From a checkpoint of a small image classifier: 3.36M parameters, 32-pixel images.
Rows from block 5 of a small image classifier, named by matrix and row number. Rows with one number within an expert belong to one neuron, the router's apart. Each number is 500 + 40 x the weight over its row's rms, rounded and kept within 0 to 999. All counts start at 0. Numbers have three digits each.
Before each expert's rows are labels from the 100 images, of 14848, where the router gives the expert most weight on average: "colour at peak" is the nearest of a few named colours to the mean colour under the peak. Only what is clearly more common there than usual is listed. The data: crops of objects in photos (Visual Genome).
# router: router (model.blocks.5.mlp.router.weight, 8x128), inputs 0-127
# up: expert up (model.blocks.5.mlp.up, 8x64x128), inputs 0-127
# down: expert down (model.blocks.5.mlp.down, 8x128x64, transposed), outputs 0-127

# expert 5
colour at peak: pink
router.5:555530447517513418489469523508457527522525529447516511446496574487538509499555451490452511502540553493504440456525430542479558500509503487532502522531532483460479593477474503487519476464444528535544546550513601436519542516559556448527535530487512449534483489540475479561449507522452576435458474464475475434478589509427464456569458555490441511493454440425453511507544512468499497491511
up.12:521495524490503497505458372420472512404539525589513491515524568515493532441471485465509452484576480546504453526446482503527473476538502603504511534523479505582531473542515482470447479556414460498455522582549517444484506537490499490510565469532490554570466523483504578554517463491484550473490521453479504469549467487495491415521543509533482453539563451541458534503535472462525520485510
down.12:481462473506487536544510497519529535521545515502453553432533525567463464541489436572480559485523377487479480442585567540504506478540518513479477531499403458514599527548529521533526526468457535464479461485443459515484568479517512489467523566497455469501423494527568478475506483445433529467489420516448486484530460481506515487443490420478491566555539492487536492510558449507533522519546
up.13:535417493538548460484502516463515501441418589476543511503528560506510485471459526529501495485541491526512483436461463499598513483492486603541511587471493439558489518500519471474448534507394519542482456437477503467564509466479519530509572467509423491559418488488453502579502470481450489505494499486535508459563506485463476426560564544530468444488521451516473535521480477464550542510501
down.13:525418477458526507503510546519493518505460478541495521489542533451485476503501461536540557527523460480475484494547505536527492522513454479403483500383442571501544487504522571502531474519414511438521464509436501521452562545528512472577501557405443440471532461445539510516511499542485520503500491516473546535532410495596557510530460447474458539548442565499544476501478491554466554534480
up.14:533559514451520488562461540528516506524497538505465488504543512428497524505558447479564484557446508526487521472534464519434528495438380475550507510526624525456486491416482539377492493475554489590509509496497542495499468497493546464538510490473517521560505534434474507498500527494558530516487547541526506485425478554494501494515489526432491435467471521584442488510441498508491506542414
down.14:535490511484523453531551509530479531470517499540457478529474461470447516511487548557524456497498491535541483531500555495510467504517422534483593488577513505536433483469468477503427413477511487512491521573541538366513507454465464557485481480500537530452519553380490576517543522453532530427500537425478514540514505518597470462570538475529483490511537453526511507455522444463504456491528
up.15:427531497503497574456446441440495444484540516529544434548436504519448464476483529541500534410487440541504545483497519452481502508551512521467476520491523580522537410493477531444486548559513518448510490504466481514471511562480549539475546559582494483516492409450540458501496457511447466563543522534520580430491483511505480515442494446520520566471464488474549546427441485568519488497496
down.15:526541481496500520486497453515493467479537471535539547507494507524483491519515549522531501531515395498468483518543481500527504478496523531563523512519492486460539496498535422501481541562490516533430475542527479504573492448521532453469545495522519538515474488475466526492481456408535545416512470510561424447557628475433415427458520508530490549485460459468520516571572387481491575467532
up.16:493516511485472470475522411388493519473570489463451461530484546569490541514453490502502463513467483466484486577443549514540498481529469534515532572509436518621526490568533528495468500502507504565450484539504523405468423551503469508516455442490509471467489487547516463404500428515496522495571505504514498538508441450468476485503511482527508478560534421552477503543546488526484554485588
down.16:485535465469463430449492563536532550527533526423471510424502532559544447503491485482487526491587514485518488428581465462491533509450490517561489537546407537482496562501525474487474477447549516514573492502481516456521491445505541514532508549485537448498479509525547391492464472434407481458543488508486454445482538460423458477501490563479559581487483496547501529505543466521475484508573
up.17:530505504485520531511496465530462442435570459559503458485543474500518504478521551569551493507510506512421528573499457525530508489540515568595527477494494553473519492426567365480557550514429504461497531444452493536553474493535425485487467540455457485474525488477529525483515477510535567473486511591484489473506535496437498501521494496540472451515470509451572438582491509569429515515480
down.17:508517503489515565455508463510452440461496476496567574544528501458600505525418484454477499528460588536479459503454482492532501491496533540505462472451522467529488469569476500544496571550569536493471463564528480534434482494517521565458482486502505518511472493533373504486506499592488455552456484435489483538567519443423495517484493556534504420480521464446539469460474570483488476467465
up.18:425484486415479554477465482570480436459595440565546505542494539518506441447522552549541538463525507491463495460515465504590520461539578517473477486479515575479538505439527457504561542488496515440508484459463484476499498496537515565453515549509460479505534457495504518507539482511466532503495497524486498464577562493495507493519466412585512491474461457438571399516495511548414520498486
down.18:535491482559487557453532446473524459448504485472484551544505493505487490527460473445458526507496517537454458538427527482502472527397465594491475528462587494511520512583492495496513532542522518477484496563528532487429512508550540496440555491583577500507475455582450470497510491541481484518519503450558516468484528479381508508439520473509516449488496447429484443520547539550536519409542
up.19:544524476529530514543605491564486458486502486543432587503576533466525481492446489524443457510467491483508503474372469527564463468472562508533489586454526497528525523438504473534530612590506565519455483438496491490489473433490535442470476466509493491432516519466458513532557545502476578493503497528475484527513504535468507503532504500549475526549479482468486412485511489489415515506533
down.19:528430433488563517525446552568478568492495539455518505546463514487522530489457516519480470480346429467524507572534442420558579509552547498560516542543473509535462505455462492493524557521507490531500456479432486468472501558496530544442494517527464485464568500465458531447525551441400483518510456493483492517502544486395498438503536510519507528489512466482484528481514494503483465519522
up.20:507493471430429478499433477528521522562484538476514430439435509501479525476552456515515569471518516491445500462598508500436567485513493503518398514559564507448495483490501515450475444465532543555509446563557552522521508476530560417473564537549500530565477464434484552502485466474482470509470485471482473457476546460543470508460479541419530532473472560500471548511436505499517419509499
down.20:495464531521511497576508463435472469487496503443427388515513530512459482506519526546493396475503518529571469540445494506522530491534408521468518542519515515497451450473506505465480451471473478491547527460533604534496495476537497454430496448562497552495503476395516522512530537479569529547512552521499560510451501542608566518455462440502496538480440476523533474473475481576507510515512
up.21:490445541470511533494562491495527437451482483481477508537493496542466429480456547529530448525510422499493563489468553429526458487489470605538478527457490497500522472487523416495499501567465504476418458517532476493505443497472506526478559500516457581526515490408492526485544464405530498524540571479514559457517467509499569459466570462469530480523559529527518527494502381581519453512502
down.21:498499492524495494479516486521522458503506493514503557481499507529524507495549505503554454548496414537479457508575527453482489504473608470580497508525506458445542525540507437499490482511491513520458512535511478471575463466496532478459518510502483509506514507533473570506475488323456521427483484487539441409525592479489455393514550487544465534531534486444489468529552405464524536505526
up.22:523503561544429439484644444552529496408498455529482516501514532516493481505478513523467478488577494458499478476464504517579488502463500488445547500436459455510522539528558492563537497451409478539450469477495475409514466471490485453496489456452496503497515535533502498540513532521578565482508505480532521490563512454548499516539484483576492508475500434475517399574546510512450557504546
down.22:487510475538491462432476515525530585463458527438482546444491479523526532531487467407433562483488491505485549500506494487517501592481590432529477584486476534482526546562476463503458493498483516565499477468480416476581561498482486468548504495510521516469514501582496435522420502494455536444583477603520453465506485495455536514524531548482492522472454591524439520519494521521475455477496
up.23:462515511521517494541479425422497487482572517498441509539502504570494485485481475536523449531437456434508488560427525525466440492569490475443526508514428502635562474522490531512524487532460427526472507513525491405459472555516501603486474433502481486499488504555506538454531470520506510514553526469492496597567483517499494489489504489451511449503494444556472431529563529487461572498505
down.23:463573476490515469464498523545565514497518488432469532475412487563479547539504428500508527489565468440524557451612529499483583541465515526577484437519420484451524576466538459514462486447482463514513454512518455507501494483537507519518500501472511469493478530492538460510528439382463517389493485537494460482513431485500458536495499506442545549458554545521537483508552445513508479503520

# expert 6
colour at peak: pink; white
router.6:439474594457499539490539446449500499537490527492500420532535498494484508548522481489591553475455454397472528505578540537506500465582475476482497461452506525462532511493519536506602528502487471460489498499456502554469487574473469525542464475476478426488501481540573480468593449512533478528470489549508420530527460514521543471468439470499561469557505436550527524574512482510475558472453
up.12:480496481534528482425538571471466552528451472498436463504480467463508569564498506493499515515494592456517537565502518451518538570513466469549546479489486549478417514450458529482418503505561541532541492578483454519527555514498459543517464590492505453454577521544544486452445451493498472482495527515441469494468474515493503556484493435459526490513470533573504536376487504514555475440479
down.12:494526461525512546517559521529477459566505480512478559523488473516516484477561532482471467490442541503498566499451451530435486426603504475484435490589485535444503488426389526574518565550570561454516575448475487501557561486471506522509530550482518473470534497537556495430483528524467436487467508455543500466469487557503507436505487522545532458471512455500482502434510531504444492501426
up.13:516401502479526454518428509485479549515464535515532487449469558428550550541479488525503519444482548479499466456536456509499603523516465533538564523556469481549441498506564494474476539440542510509508420494465601461498548494514524517525460467499418453494436435526454499504515502515472527554494481494405506522476536453426462494480487525501450509465486438410533509481480480484471529531592
down.13:498491457493501451481477517507547504526548517472563481520466554577601471478499473474470451467559561543530480463505504496449499473485547416496515527512460488491501514532481517535433452492446470591522525491491496493524445556483585488552583444462509510500480596502458511508445471500481538365489446500523539486541436480520430452553488499501495555534532442574432516460483505514533512532505
up.14:503437434434464487490457525479501497592459453501524511442497524489499440483565483576479537526511458511468439460555520538477530554476558513495549556532570465443544516473521498448511505556537576501424465506534556478502531487528583445471538479550519493531436473435454477467562451514484472533518532467477476480525560459480505457489479487449580522497468452426553516513558476553473528534566
down.14:420475471444514507524431432564512400482539566428497512519521467603499483529478431496534494542550472489491516458530502436516502495448547496528543484477484517488520465498529526469473462508518490586491450530562477474467449489477473502471566438584565499511475572480486479499478451496551466422534454477475439555529524496451485444438565523460520484456499513538494544562576464479532535491510
up.15:509450541484527544474531506507545405479493424536539462546505464523456414486521585517528522479486471555484560480538521452460456466546502521517471423487521498466503453545486481542551517493513541394512507486436515530524479523508504499496500562469528482467484458407442492519519478443523478528513574497563548450486481540537479442463483411507531544485583519468583464538453437552523498551536
down.15:478522529435413523475514469463523570529588504520506476492533477551555557530426459437504575497535496452501448480457559515549447507454472524450480482524446488500438512572536511483462498493492488493522562542527530521470484477544500486515466595497533457493455503529548444492501457534521538427496482395498482490482475482433464504516440477619505514541529469526501557464451530515577503496438
up.16:492526431482479515491441483510461560483531546512532516466453556467489513464514468498523529476493478483428511524571485438482584530488534547499479532562484558470440469524497479449502504538571524602459400593525566419447522491563500511485536486585541551541493519476525525474444456504457506514503455438494507503524595430457465484468535534468516499495465515447502563512524515531434470477500
down.16:502495533446459502541557435478550433522518439491563504548520502479479452459504556484524471532470496509509464489519555548546484468444542517566486472391544501423497470519533459518589466431515516461488503513466518537440422563475513458458472484508493485513539440534581478495527546426535478528493538487539498526488520475535484495470441439527570480504532400489523483584453418523496496548478
up.17:443474507490430517430480557504507526523494433496481432451462513543517521530475541524520528420503543442487555441533568418492566556503532511499478495521467557574491493494552510525443521450544532535504423526487480506499548472510470497453473611488473476475498529545545467400465429512462471537517450487452521487508484466508466553481476433456535534466503571490553499420436545535515484499535
down.17:473505484464551494487513515488457465563468545477548547507509454494554436519488504505530485502442488598544517532505442572480518447546554526517510444440445486418478511423486487483573541500461526457453559474510512491621507537475503530544524433455558413438499545523478489537543506488488523435439433542452429521495519531466434432533501537475505478488508443497459535520509453494521539503503
up.18:494568438503452468394533555511531458505495444453531545517523455532515486503450545482429545468623514496533473423488512471532492489477570481478481507497529497447498568450457511549511528530497578473525520516585410518544530497490562481491554495546544489488497498511497472546485460506484474411439438520500487414566510480540492515552490456561507564517502472495488475458550511462547485447518
down.18:497431456397523508537478460511517478498490524516497500436493472476515486466501554484546566515440512481508487555539514483536464515483474452553403464495509518480551393493510546422615499527531526444506480494483516503475486556506530494492494479472519488504522435462547583518503593529529547601573507498491450516535485504508521419410496448468468556486515498507513538558483476481467462573495
up.19:513480480518490492510597498501443510529466453489510547524519468410527449519584512469458512518504462504488500523539534584549471479493474508520464521412558492432450537541500503555571495517480516461520518512462569533477458525506484453564461504414558454469535497518505451505523552496518493477457523537590401494475535497483501451526437494574569513577462417469526501539443456523449511485496
down.19:495525484507483516511469445499456556507462509513515486519490462510390601502510548565467524497563530447480500484540471348424439541523429504533560552619488531530497514543493519492499554577520509506494530487514541509507564514496515455534468503558492473479463469453576545472470531516504525496479475505519577471521504596481552465459462464451466504497490466461495487487521509463451512446492
up.20:492521499538487514407488550454576422504508465540480428492457459563472473529468534474461535427438467443502567483489548483441538454531554514488489524517499474506539497486537510492512560552550548531498442496462485499514477508447509460435506591528522466478465470512476479435533385493471476539547496535566552420484470482558448508459499480456539598497506522503559460501448505527527496518556
down.20:435532479396524508461499472514435454510496560501518539499518486510538540531491437530557540524544457551493502481517467502528477551513520481457470466450511567461448490464467547437490482530480493483478513514515566474529533478487505562544509479506523427451508634476536448579512481581506565454429454499445418517494475552415474445519468480537506506485548513504498597453519496482515549496464
up.21:478546565612551535476493514496512458408507471513466485527459488493481516526551490533530473512467553503515454489536538478507483502541464515505520463526530502531501501557505498529418420366495458471539510556446511482501464524507467567475525542486526495484553451560483541460464437507487471515487509516458611493512486513513536483459511392480410465459584464480536511435517535450544510547486
down.21:480438493435464489509474509499548481512518493490511461513505591477558520489456486410537445532491534505532485485482466539539564456469544564530494476511500515478529487481570452495528523409489469477515556477494472503504440531480529464437525494499371511521498400548589499530497521408498527526473512504473482519496529464422447481483512496562483519474513440532491545554480459434616467549493
up.22:523490533463427413547534545540542552532468488491525527499552517408561464498497488469516498518476532455507462450495428549493510512489482462520478467469550463456457514397479483515562479477481431481538539477595502533458512483515571534505509490492471520535528498526560479589522613504533540515397489488461453504485577534473549493575451529504554490471452518479468520499457486476431491505464
down.22:479472511540474499523442484483548502552455557425525465513487522547440525467544511490535506515529507424478494439606458487464529457567452464527502546487516460505559528535496562444533529499495550474501417516510536523496524565488530474582449425556505447511466409525519487449454474540450490535606488484566454548522450489498551528475481496451496484528436486488474494512565503540530554436479
up.23:571600458536492470444558543502591496469516506467482583522515442481505476549421446462397484526494533503546522512453504503468475512465459470496527508508469473498418532443482515498448537536529473555522540477578476511526449509435492458490496485508611530488469492492469472588475526473522500398457506512544521506445496527526530515563535561500456556553489493524471478456445464517533479470487
down.23:525491497488472585502546474432419495490522449596436527453523538461517514539489541470552522599454465421470482561547530520468486492491549564551447487494457520472538486501567505460544505557548515487444469538435481424514472448522471496488471546491472481502465514569550530454522523502492526546514521496487457480488524494439426461443498460493530420518530460491490584517521499521454460567439

# expert 1
colour at peak: white
router.1:539489436531541518528535498500428513489498513470476561472546469463509502515467560541443498528503472550544450538425476540578454527503510559565523541471540503537463486540479484514546524509499606457507532484437537509497466480561525525503443476484500434440485495443490468512520514471461490490476481488469472523481564528430494497542452509588527546560524403431500454522497387499447510516598
up.12:475451514532514496398479507464497486462430532570554496511483546452484478487519511521568524461511448470378536478553463476557567497489495581444468530462499538465466467499575491454545544544520497531428360475470468464522480494470499516508513463517490482525502464494508481500523458552496500548523491545537524489534521402467505573520522514465510474475458508466538519556478519608494550458476
down.12:495528500514546497478585482510419526518536455490458588572515478516532513529464427491499526532486497449552447521516481445491467492554494497555495500530425500526498515432449420506454450486588494514502518483575518504509480507458515574581438447534615502460495514484510517550476489452460525472450582513496485461512518541445477492514490482481534473535600460520509518396531519456494491534463
up.13:505540497494458480543425564607543425518574424460523533480453497516535425493554424513505480520467525562446485454508503499426536500486556504539445503592480460488516492493501414496498493522562549569492473492550487462482522479545556500461511519520534521518521517403436532470498505458494509452532487523514602495503558443532535526473507466500515512429479514468541461448511520568454471507496
down.13:518454513515545578552532532450481457500592509596482550512500462479536467545497612512561525485481536493544556503435486587496514439534487524530522496568520398567490482457536495535507561534489469451496496506437494491552479428495401502490460477482486500526462480545443516510512448494527497478510498509467469498510465483527444446488520484577450434487472490536460480499438446457488521424513
up.14:514532479455469477471484510546462480483605486448480525465495531550564483494456434497474477552466504485511564475477466473438515511513514568620472542548432581524476498463497484490441529527554522574504497440511541419498439545488557516514445454491514496445513480480440496503492519364471553533532508512497553506496486570466497505512522529480495512477491524521456481438443458559415482512499
down.14:494502486527475532512491512480517501511538482579558508469527496471567414491501559505511579477455497496541549524481502541473524519493539532542496513463559443545559486496523498518558518523478523443542549471448477552492470475513534501492504522452627435531459422519489395484487479489448455500434520563465507441468526522437526448477453445554484583526459465508425501552462523449477542505574
up.15:530436482448538513486559519457481504540506552513442516523529512553457531462507477436484457555479464549505590514454536454560463463453529521497461520496510467485515536496478522474419473527559527519454499500506514470512468493498474507488457480554539529493479580450380505468486469459476504518566532435515506493512380550492475480474609531478519493544605528554450504498549476525549425521489
down.15:504484530528492519490564472454505587538417533601434432474536473479488508531469454491499537536501447421528508520487600461556478509461501483461452521398524502464497464425496565450511560523595557501497429445505434522490501539460523522525481540513527464516504523487562478477537503514492452549489470528465417529489484528452500589446510528517495542535475450560462491461498495494520473507479
up.16:500488486545554491541525506471454540496445565504472495555582487494474555517425552552478480492557518455582412497448497468564475471598488483472517492508499431517461544513461500548495475439496518462496556557490513570526536468528497444509478527522380483473521514518491480519519486493494475514420488460486452484481476546517461425498464524547490524520557495509516488480532498364524505591529
down.16:523615553467494452468465488493547465459461474476570494501452478554471549507535438504485456530492484555449529492423501479473470437488508481492439486439483563420499459521484542523485479525491543518488501497464520506493484512490520554461545535458495513484551576457512513483456566522543491495532457490602590486468437495443503532466524522525496551454485461567520506559525588614502561494526
up.17:536518508571532407454506535433496557479470546513448488488474497469534543564533496431526493529504570503480470510495471494541554546483419476587526483544483459501481555464505511442485472452555444585534495515481468457545526529503464559600505482409450490529530548539561478510443497499500562452499504534498508430485469491440511526535503450456463446473527504546464571534504511469571488458461
down.17:512504399471548516518507539531433555551487511449490481479520452525562471499457545503573437509539641493499474496563475461472510500528484478506541439525529470450431494445519454539508515467537489499497553519504443577551505478507463456514499543459467486466503572472565523487430498550565526443467476517478406540468507545554528513498516458491476428506519573489535535500473493498538452441457
up.18:484398487539537447456446552533462530509502594530507488459487543498572533462595482479550503475543557495553446450553456508568533492521549481484467481497479476510511541492494504492511474428523515540570489480455529513548550463518480530521516485479461503549462493533469521577413463541500488470513500502461519469545592448447487452571481535510457435479538467504480563521544578463514502579465
down.18:473488467537544499549512492478454478492535493459504490508461507541512469503456489527580461501466550497480462514518484529451506559552455484493599453521512469522498548534552420565518491447492417523452455527434516532504528519541464460499515497455411490485466533476556552470460430519560521498519437491486459543527462441529464524455514458522487393447491548430571496593575509569476519490527
up.19:533515489508528481466521462543472441491443496592536506563503504435480483405602508400495434510526514579487503475508466520550498477458524471482468489477605573420486535502485496462462463516525496494467515544555560562554481510526505498553495473521505624568516511504442555567443533503559540505527549501519488514545512495512491500550527481513480479477492546464483486486508553477475427511456
down.19:448417499508535516493501499493446494476464520429451449483507520444501562457522519486520397495503509547571477499538509432524498586517495484517520547524535519531476490488462495446488454461506471508526486470479572461513460525454423548535430447550445540523579484518485511489482524506528470562502568542460505505460467548483611433558531571462538431516533524528480546474492493456445435554474
up.20:534562523427438454533476488551576344520568365503522524487439501476536475515529504502489463512459518514423517457506499513428533510464461547554483499558534497495509472507529389499501506494493544538478505519520495429474493524512513451477507533504513496517525489453479518477535515470516534493524502522542563520508489427538509499439485412533507523489454468467567449463468487586492500449516
down.20:508448508508546559549509533462500486500552525592536549475486500476549436512512548507571554463474522455502484514538485605510572511486509493464530486528547396533474537516502516530520535562481434480484485500443476474551508446528432493505517459480525494562419496576398519517512430572514525470496475475442476510537506467513424473469517487514428435468472523493498500520469537407486559468508
up.21:539494482473530483481477558495432503598516513501458503547484478525519537419557519483491468528436507538565517517487497492498484447530550486479494510548478481514557528467464525470438420548545508549476509552503539436511468549504490524546517481548487539507574549482421583476490477534455486497514517452484507486526486512506489421544511587439514447510540496601442497485548520425459391577490
down.21:422500541496455453508515467502565500521457540474517436497512560530523460513477506554508467470541472489515533428429502472577532515488483458453483555425560448544536511471568562539476552419468546462552459436547456533478514523443552491507532528527462500592445470499536413517469475474539432568495459490493514524482449475459492515479547512517523524456508455559481492535544523517577436484464
up.22:525527499532543491492522539451452490554428522520506484499489461450549521537571550412558470534497592565470499510533447505458540530491426451625569432507506550452432487472478513518511492479507501540566524506447511574540487537500438555597487493434487474503526503540549487519406521493536470486469478540504465505492513479442472535528492496506480445488460514542488555530475496450524462478437
down.22:526465432498514453468535544522486542537449544447435484471527494483507480493475544439540425493507615504550502515568546500480485532498546448496473446506543473431458577471456501522510491447494471506497546579514481570547565512507482417473496529503511483494544525480522512492465458529537516436454516455434374516503549539580570485546509525494446449505550562496504477545519498472527458503490
up.23:534500518492483402478549547460452450539514447456468459416447433491560515555470519523490467520475587530545529508479514536435526546530470587642541464587476407530460535493511416503488484454507526530518525521503584454538486508541510434525456492454523478471484503503493502467476492451483518493505534494493499491460529507451489500455498475480480527522512455456550497485512448603493489495531
down.23:523547476504478531507454503507541468480549534546581530434487535501491389491512511512507556436480513537510539542514464524485530539471541499494499503530560519517557527502487543526581553541506495431534546467438481527430480475551497552416541543479567463518496495584445446439448518534460439522467449487432512502530524537490450491466508504477458552474452520486439498566494546411421516505543

# expert 0
colour at peak: black
router.0:484490476475428555476448529564486510469549492530520474459468448545518527481456512482493456430484535471470560543543523428508568487492565494470436473569413526518456474462523507509451574534557522553477415500515467535549490465500436530431507578525495591476512536494504587455456489503506481511488463555475498481517530454494526509435562513490479538535495552499545524466459545533469397526483
up.12:475470476464508531543465489504456531448597447437511513549533508554479545431511560529501463511523482543496534537497505423521487488602530511513505513550474494532511467525452486529495413478474521477526508550459496517491462510534488570490525530474440503470541443436456525488463473427451475509485527450484618388522496562509521442505469454505575511485606518541493561487495489462506484562511
down.12:528495458396455533519507459557527454456464550404523530451528537519551492502434529530434514536476453440454524449517459513517561502491505509508534565529498497533495443585554485474508571476505502484553402478519535511508500486521529476522517499623476501491475510497503505505491512473501563554535488473524481473493528425519532474417478479498508582517392493491572535456476454515498421508495
up.13:434500545501485511490480538474547447509443553421496417492485487527477433532498456568510411467449471466571500450474556527458511415576478475501482490476548486585513493503494515508537456485497484497538512529516502510435500560432514527475562555506454504531565472531516468429505458502504418578520485522529509546477419484550607490482485499427556496520512511525544519472481499514520534575506
down.13:578472529505526465463505498537539475536542443489508506484475437528530439535429548544462507528459542552536528589455502467545511552450520471498496436598449473485439485450494506441539520485497522462503484484504572490518443562590522502476445515470566512476514548473489553510566544439509494505477490438456486525471534455458453510408479564528503561515470461502549501556446503557458443467480
up.14:561436490487512442513504507504461575430540507503501541491465468471548550486498493484481541508468520445484446572470428556586494562455516498505528461506535466557472556529476473503485455443467470473524571557561450414557533502558532566474470447511490478489429469518487518530487477508484548448493488367435458499537534489460487502550519504548462501477539489467451474512593510487461516482551
down.14:494495490516461458444471533516552519438442466562497480484479554446477508505527460519483512487542499486444535482520508527447575501513552547544482511445532542488534570509482446536522508517497490510570453536473458537519547458580630536563570536467446466533462457498538434488482438491464488463466478520535529420459509413518449561510467492447566529492463600477521475508533535529502535524522
up.15:531483528477467494513540431506543505443525485510483471484591472497476526530498511519522496480594475525468518536515458546513498488490508500498476484453522494460512515451581507507533550518444540475479504430474476538619407468490505372496466449447504461427475490490518437514553533508570590457451520589495439499499501547495519506543505523518464496566464511482481416580530483546485550496500
down.15:526457469464527509543522532525486467470602489483505483548508502515496544454547458471500434481479488555529577514502470538555541534477493550557527504510529450526488496495531446488456511451431538516526513478446476457563495500479444460444422510490448513486455487474357491467501503484480501436562521589522516483474400503532472475529570509524476470476512517495518471483540418613534457502545
up.16:550476466455555523528462552481449527512568466468473506507545463536494532434507523469524540636428475499523547569498499455550477496490521519505468510549490491515493479460451500399470483529549574491448529514456487463583409520552473537497448467518497508462479544443462516476518480484462507481572551523465508452481496563423510415483532476525533494529588512563444500512510507534475453531504
down.16:462519497520453478579528436487512495509452525513562515506547503539489479546447484541420558447534535433513439429464537555467450505522547437440491499417502502534546533543476526548555524518545450468510477431514441615481545496509503435538481428482517487484449487533556457551506549522560543469468542507510498500509499517512557524491483436468472533493513549547536492570417553496470514480477
up.17:425445492496506540486476522514440516532505453454552498537452486523499506490458600569524492470485467489534531525537527432493507462586526504509484507482470514496464447547490510571507487499519549453507443544445468551460525515480438559513494553505448458480563368494518500473484431462460429600499492476514545460512480485523536464460461420527565530502549502505558599468464462524495494504515
down.17:574509484396504439559508471555522506469495501397486532458519562528517487477502524501402514519447437515494522485467425522528570480528506542496556552526463482510497509523499535460489518480479492496556484499515598429504544488506549458488494455535519487450457498467406495544537557496432547537526484471514462492506507458578438459447518504473519582491388445485553475482527496455485484498510
up.18:524501488517427456492502533546525531523533454419503480463486479535501515518482530465430453429551517593540558572494534479475547513516524502526468510510435511469488531527478454539492484539471532532525527547523560521546500474550501420458506586529524554463526524404490497501501510393486486437465492507567538455419562510486482514492491544462521563524436502498545501483467484604520438455548
down.18:473440502470531529490466482522536536461448543518482469519492556473522472465531546510535531480515455464508519454517509426487406446463491455464451518503495556556567463537487560509457515567471500440478537418492453458457506483439492566472556472499444508496578496531448512508449542535504518564607540482496550523592470583527579549525498429479507579484473504532471499462481511461507482521515
up.19:465521523466497514576455486507481515538520501432520398528526449462459505456578488493529515490535460472555511515565500523472524454554468501517505447474612508484480431493485511431518441491519525450549502559491493547454475572526459468591480511490477494545564460494545481458504513488523452549520538548516464572427457520523589512501420492510591479541461516584496516521464462493471478501464
down.19:539536463443476474475521485566489446432484438488556550533516500478554481453456497521421439497485502597481496536490437532599557478538609555542501506506450517512502464491496484553503500453499512455506458514493460473491452527551552534432443516520494495499525462493531542501526587491454477476502476505478485463505549396475455452514521518576487515471496464467583518486572554536437466540509
up.20:475524497495491533559491512531484452573511411494431549495566486475537475549509452585476540542493526491454499502492455579463482543541507488522513453497524507471520490445497486525599513487500515420537586433517436518520532484517532493494461508441499399455530486472583468485534559496519522505438517578429423544495529558473541534469425466495512511468444498472495420487521504496444515464493
down.20:451414507538478433490454565480535486537515542418541458547472494549517526518491459507483465499559569503528493447516496466589550495478478495547458492495506479492451549500508512490478479427521546499553472555518544482465486517472503498455514546550411484540481471521474453501456500525514392521475426497547538454454512423444515449455472536571480543432559461500529542508475537524611492527517
up.21:549477501455569476510480520488493507572478559586490534482505510362527518511533511501544574519469520474446509532551420526489485555436481498545488464511527530417497479463468446426535531545504471508482481460454496494533574477553514524537489459452475490567508507408510559578504524493548546497498504482433413506528580489458504511491486550474493497462434504474459499543519470520448475433513
down.21:492476445528453481532441618560512471550501445516459530489486481502496462531538555562545548512484570472509507501470496528485492476531539497520545491504575468527543489485516514543506434459507522421547511549499505500472471479492542528439485579484486470420517540436498487437483494534485435503493476531477465476463575413479496440508451470588498591465524517416552474501483573464462494537568
up.22:549520491468556464516488536525539477532491463502461531518479468417527470559541456533495509574449514550480535551478483557456412575441420488580508448507505498468484440516450456472523478531474443464534609479557569522546523534543586524529472477465539467512505484442449483580531534449548542458471507482457498532438540577488488521492444517509495538505455494488484453506483478518474503435504
down.22:465377474481468490488492589536496467506572531499484512506538483549540542516448504487590522466559559495482496483491453455575506495546548541570463471508467489463451487478530485535525487417508529474534446562527495471486553476442503492401476522518441462455496527456527498502506492540448446531472440476468492474496565478456486473532498494563477494473549486427529508431589525563550526526559
up.23:531480557485465391555505489465581496556464491484487412499472504507474500517531524522494496507492475512480523459522541521454481622446450480509495473533526488457498467556525460447503477435459494547471479453491605516572517522510593448532431470487497491496447487434468431530573480460534540524519563482555496470494490526537436490496444532488561523477483482457519470543432475565555500493533
down.23:527460486449464481460561519543528454527604457465476517506521496562546492498488485484428462502488493553534552528483532502530555553537553547624447515498454432533531472486499444523573526494464544498506476494538484490503500550503526477469440514496492490449530464496462482440591513394436481503488547518552511478502471524489484480489495511483520484504488472495514455454517358601482498474558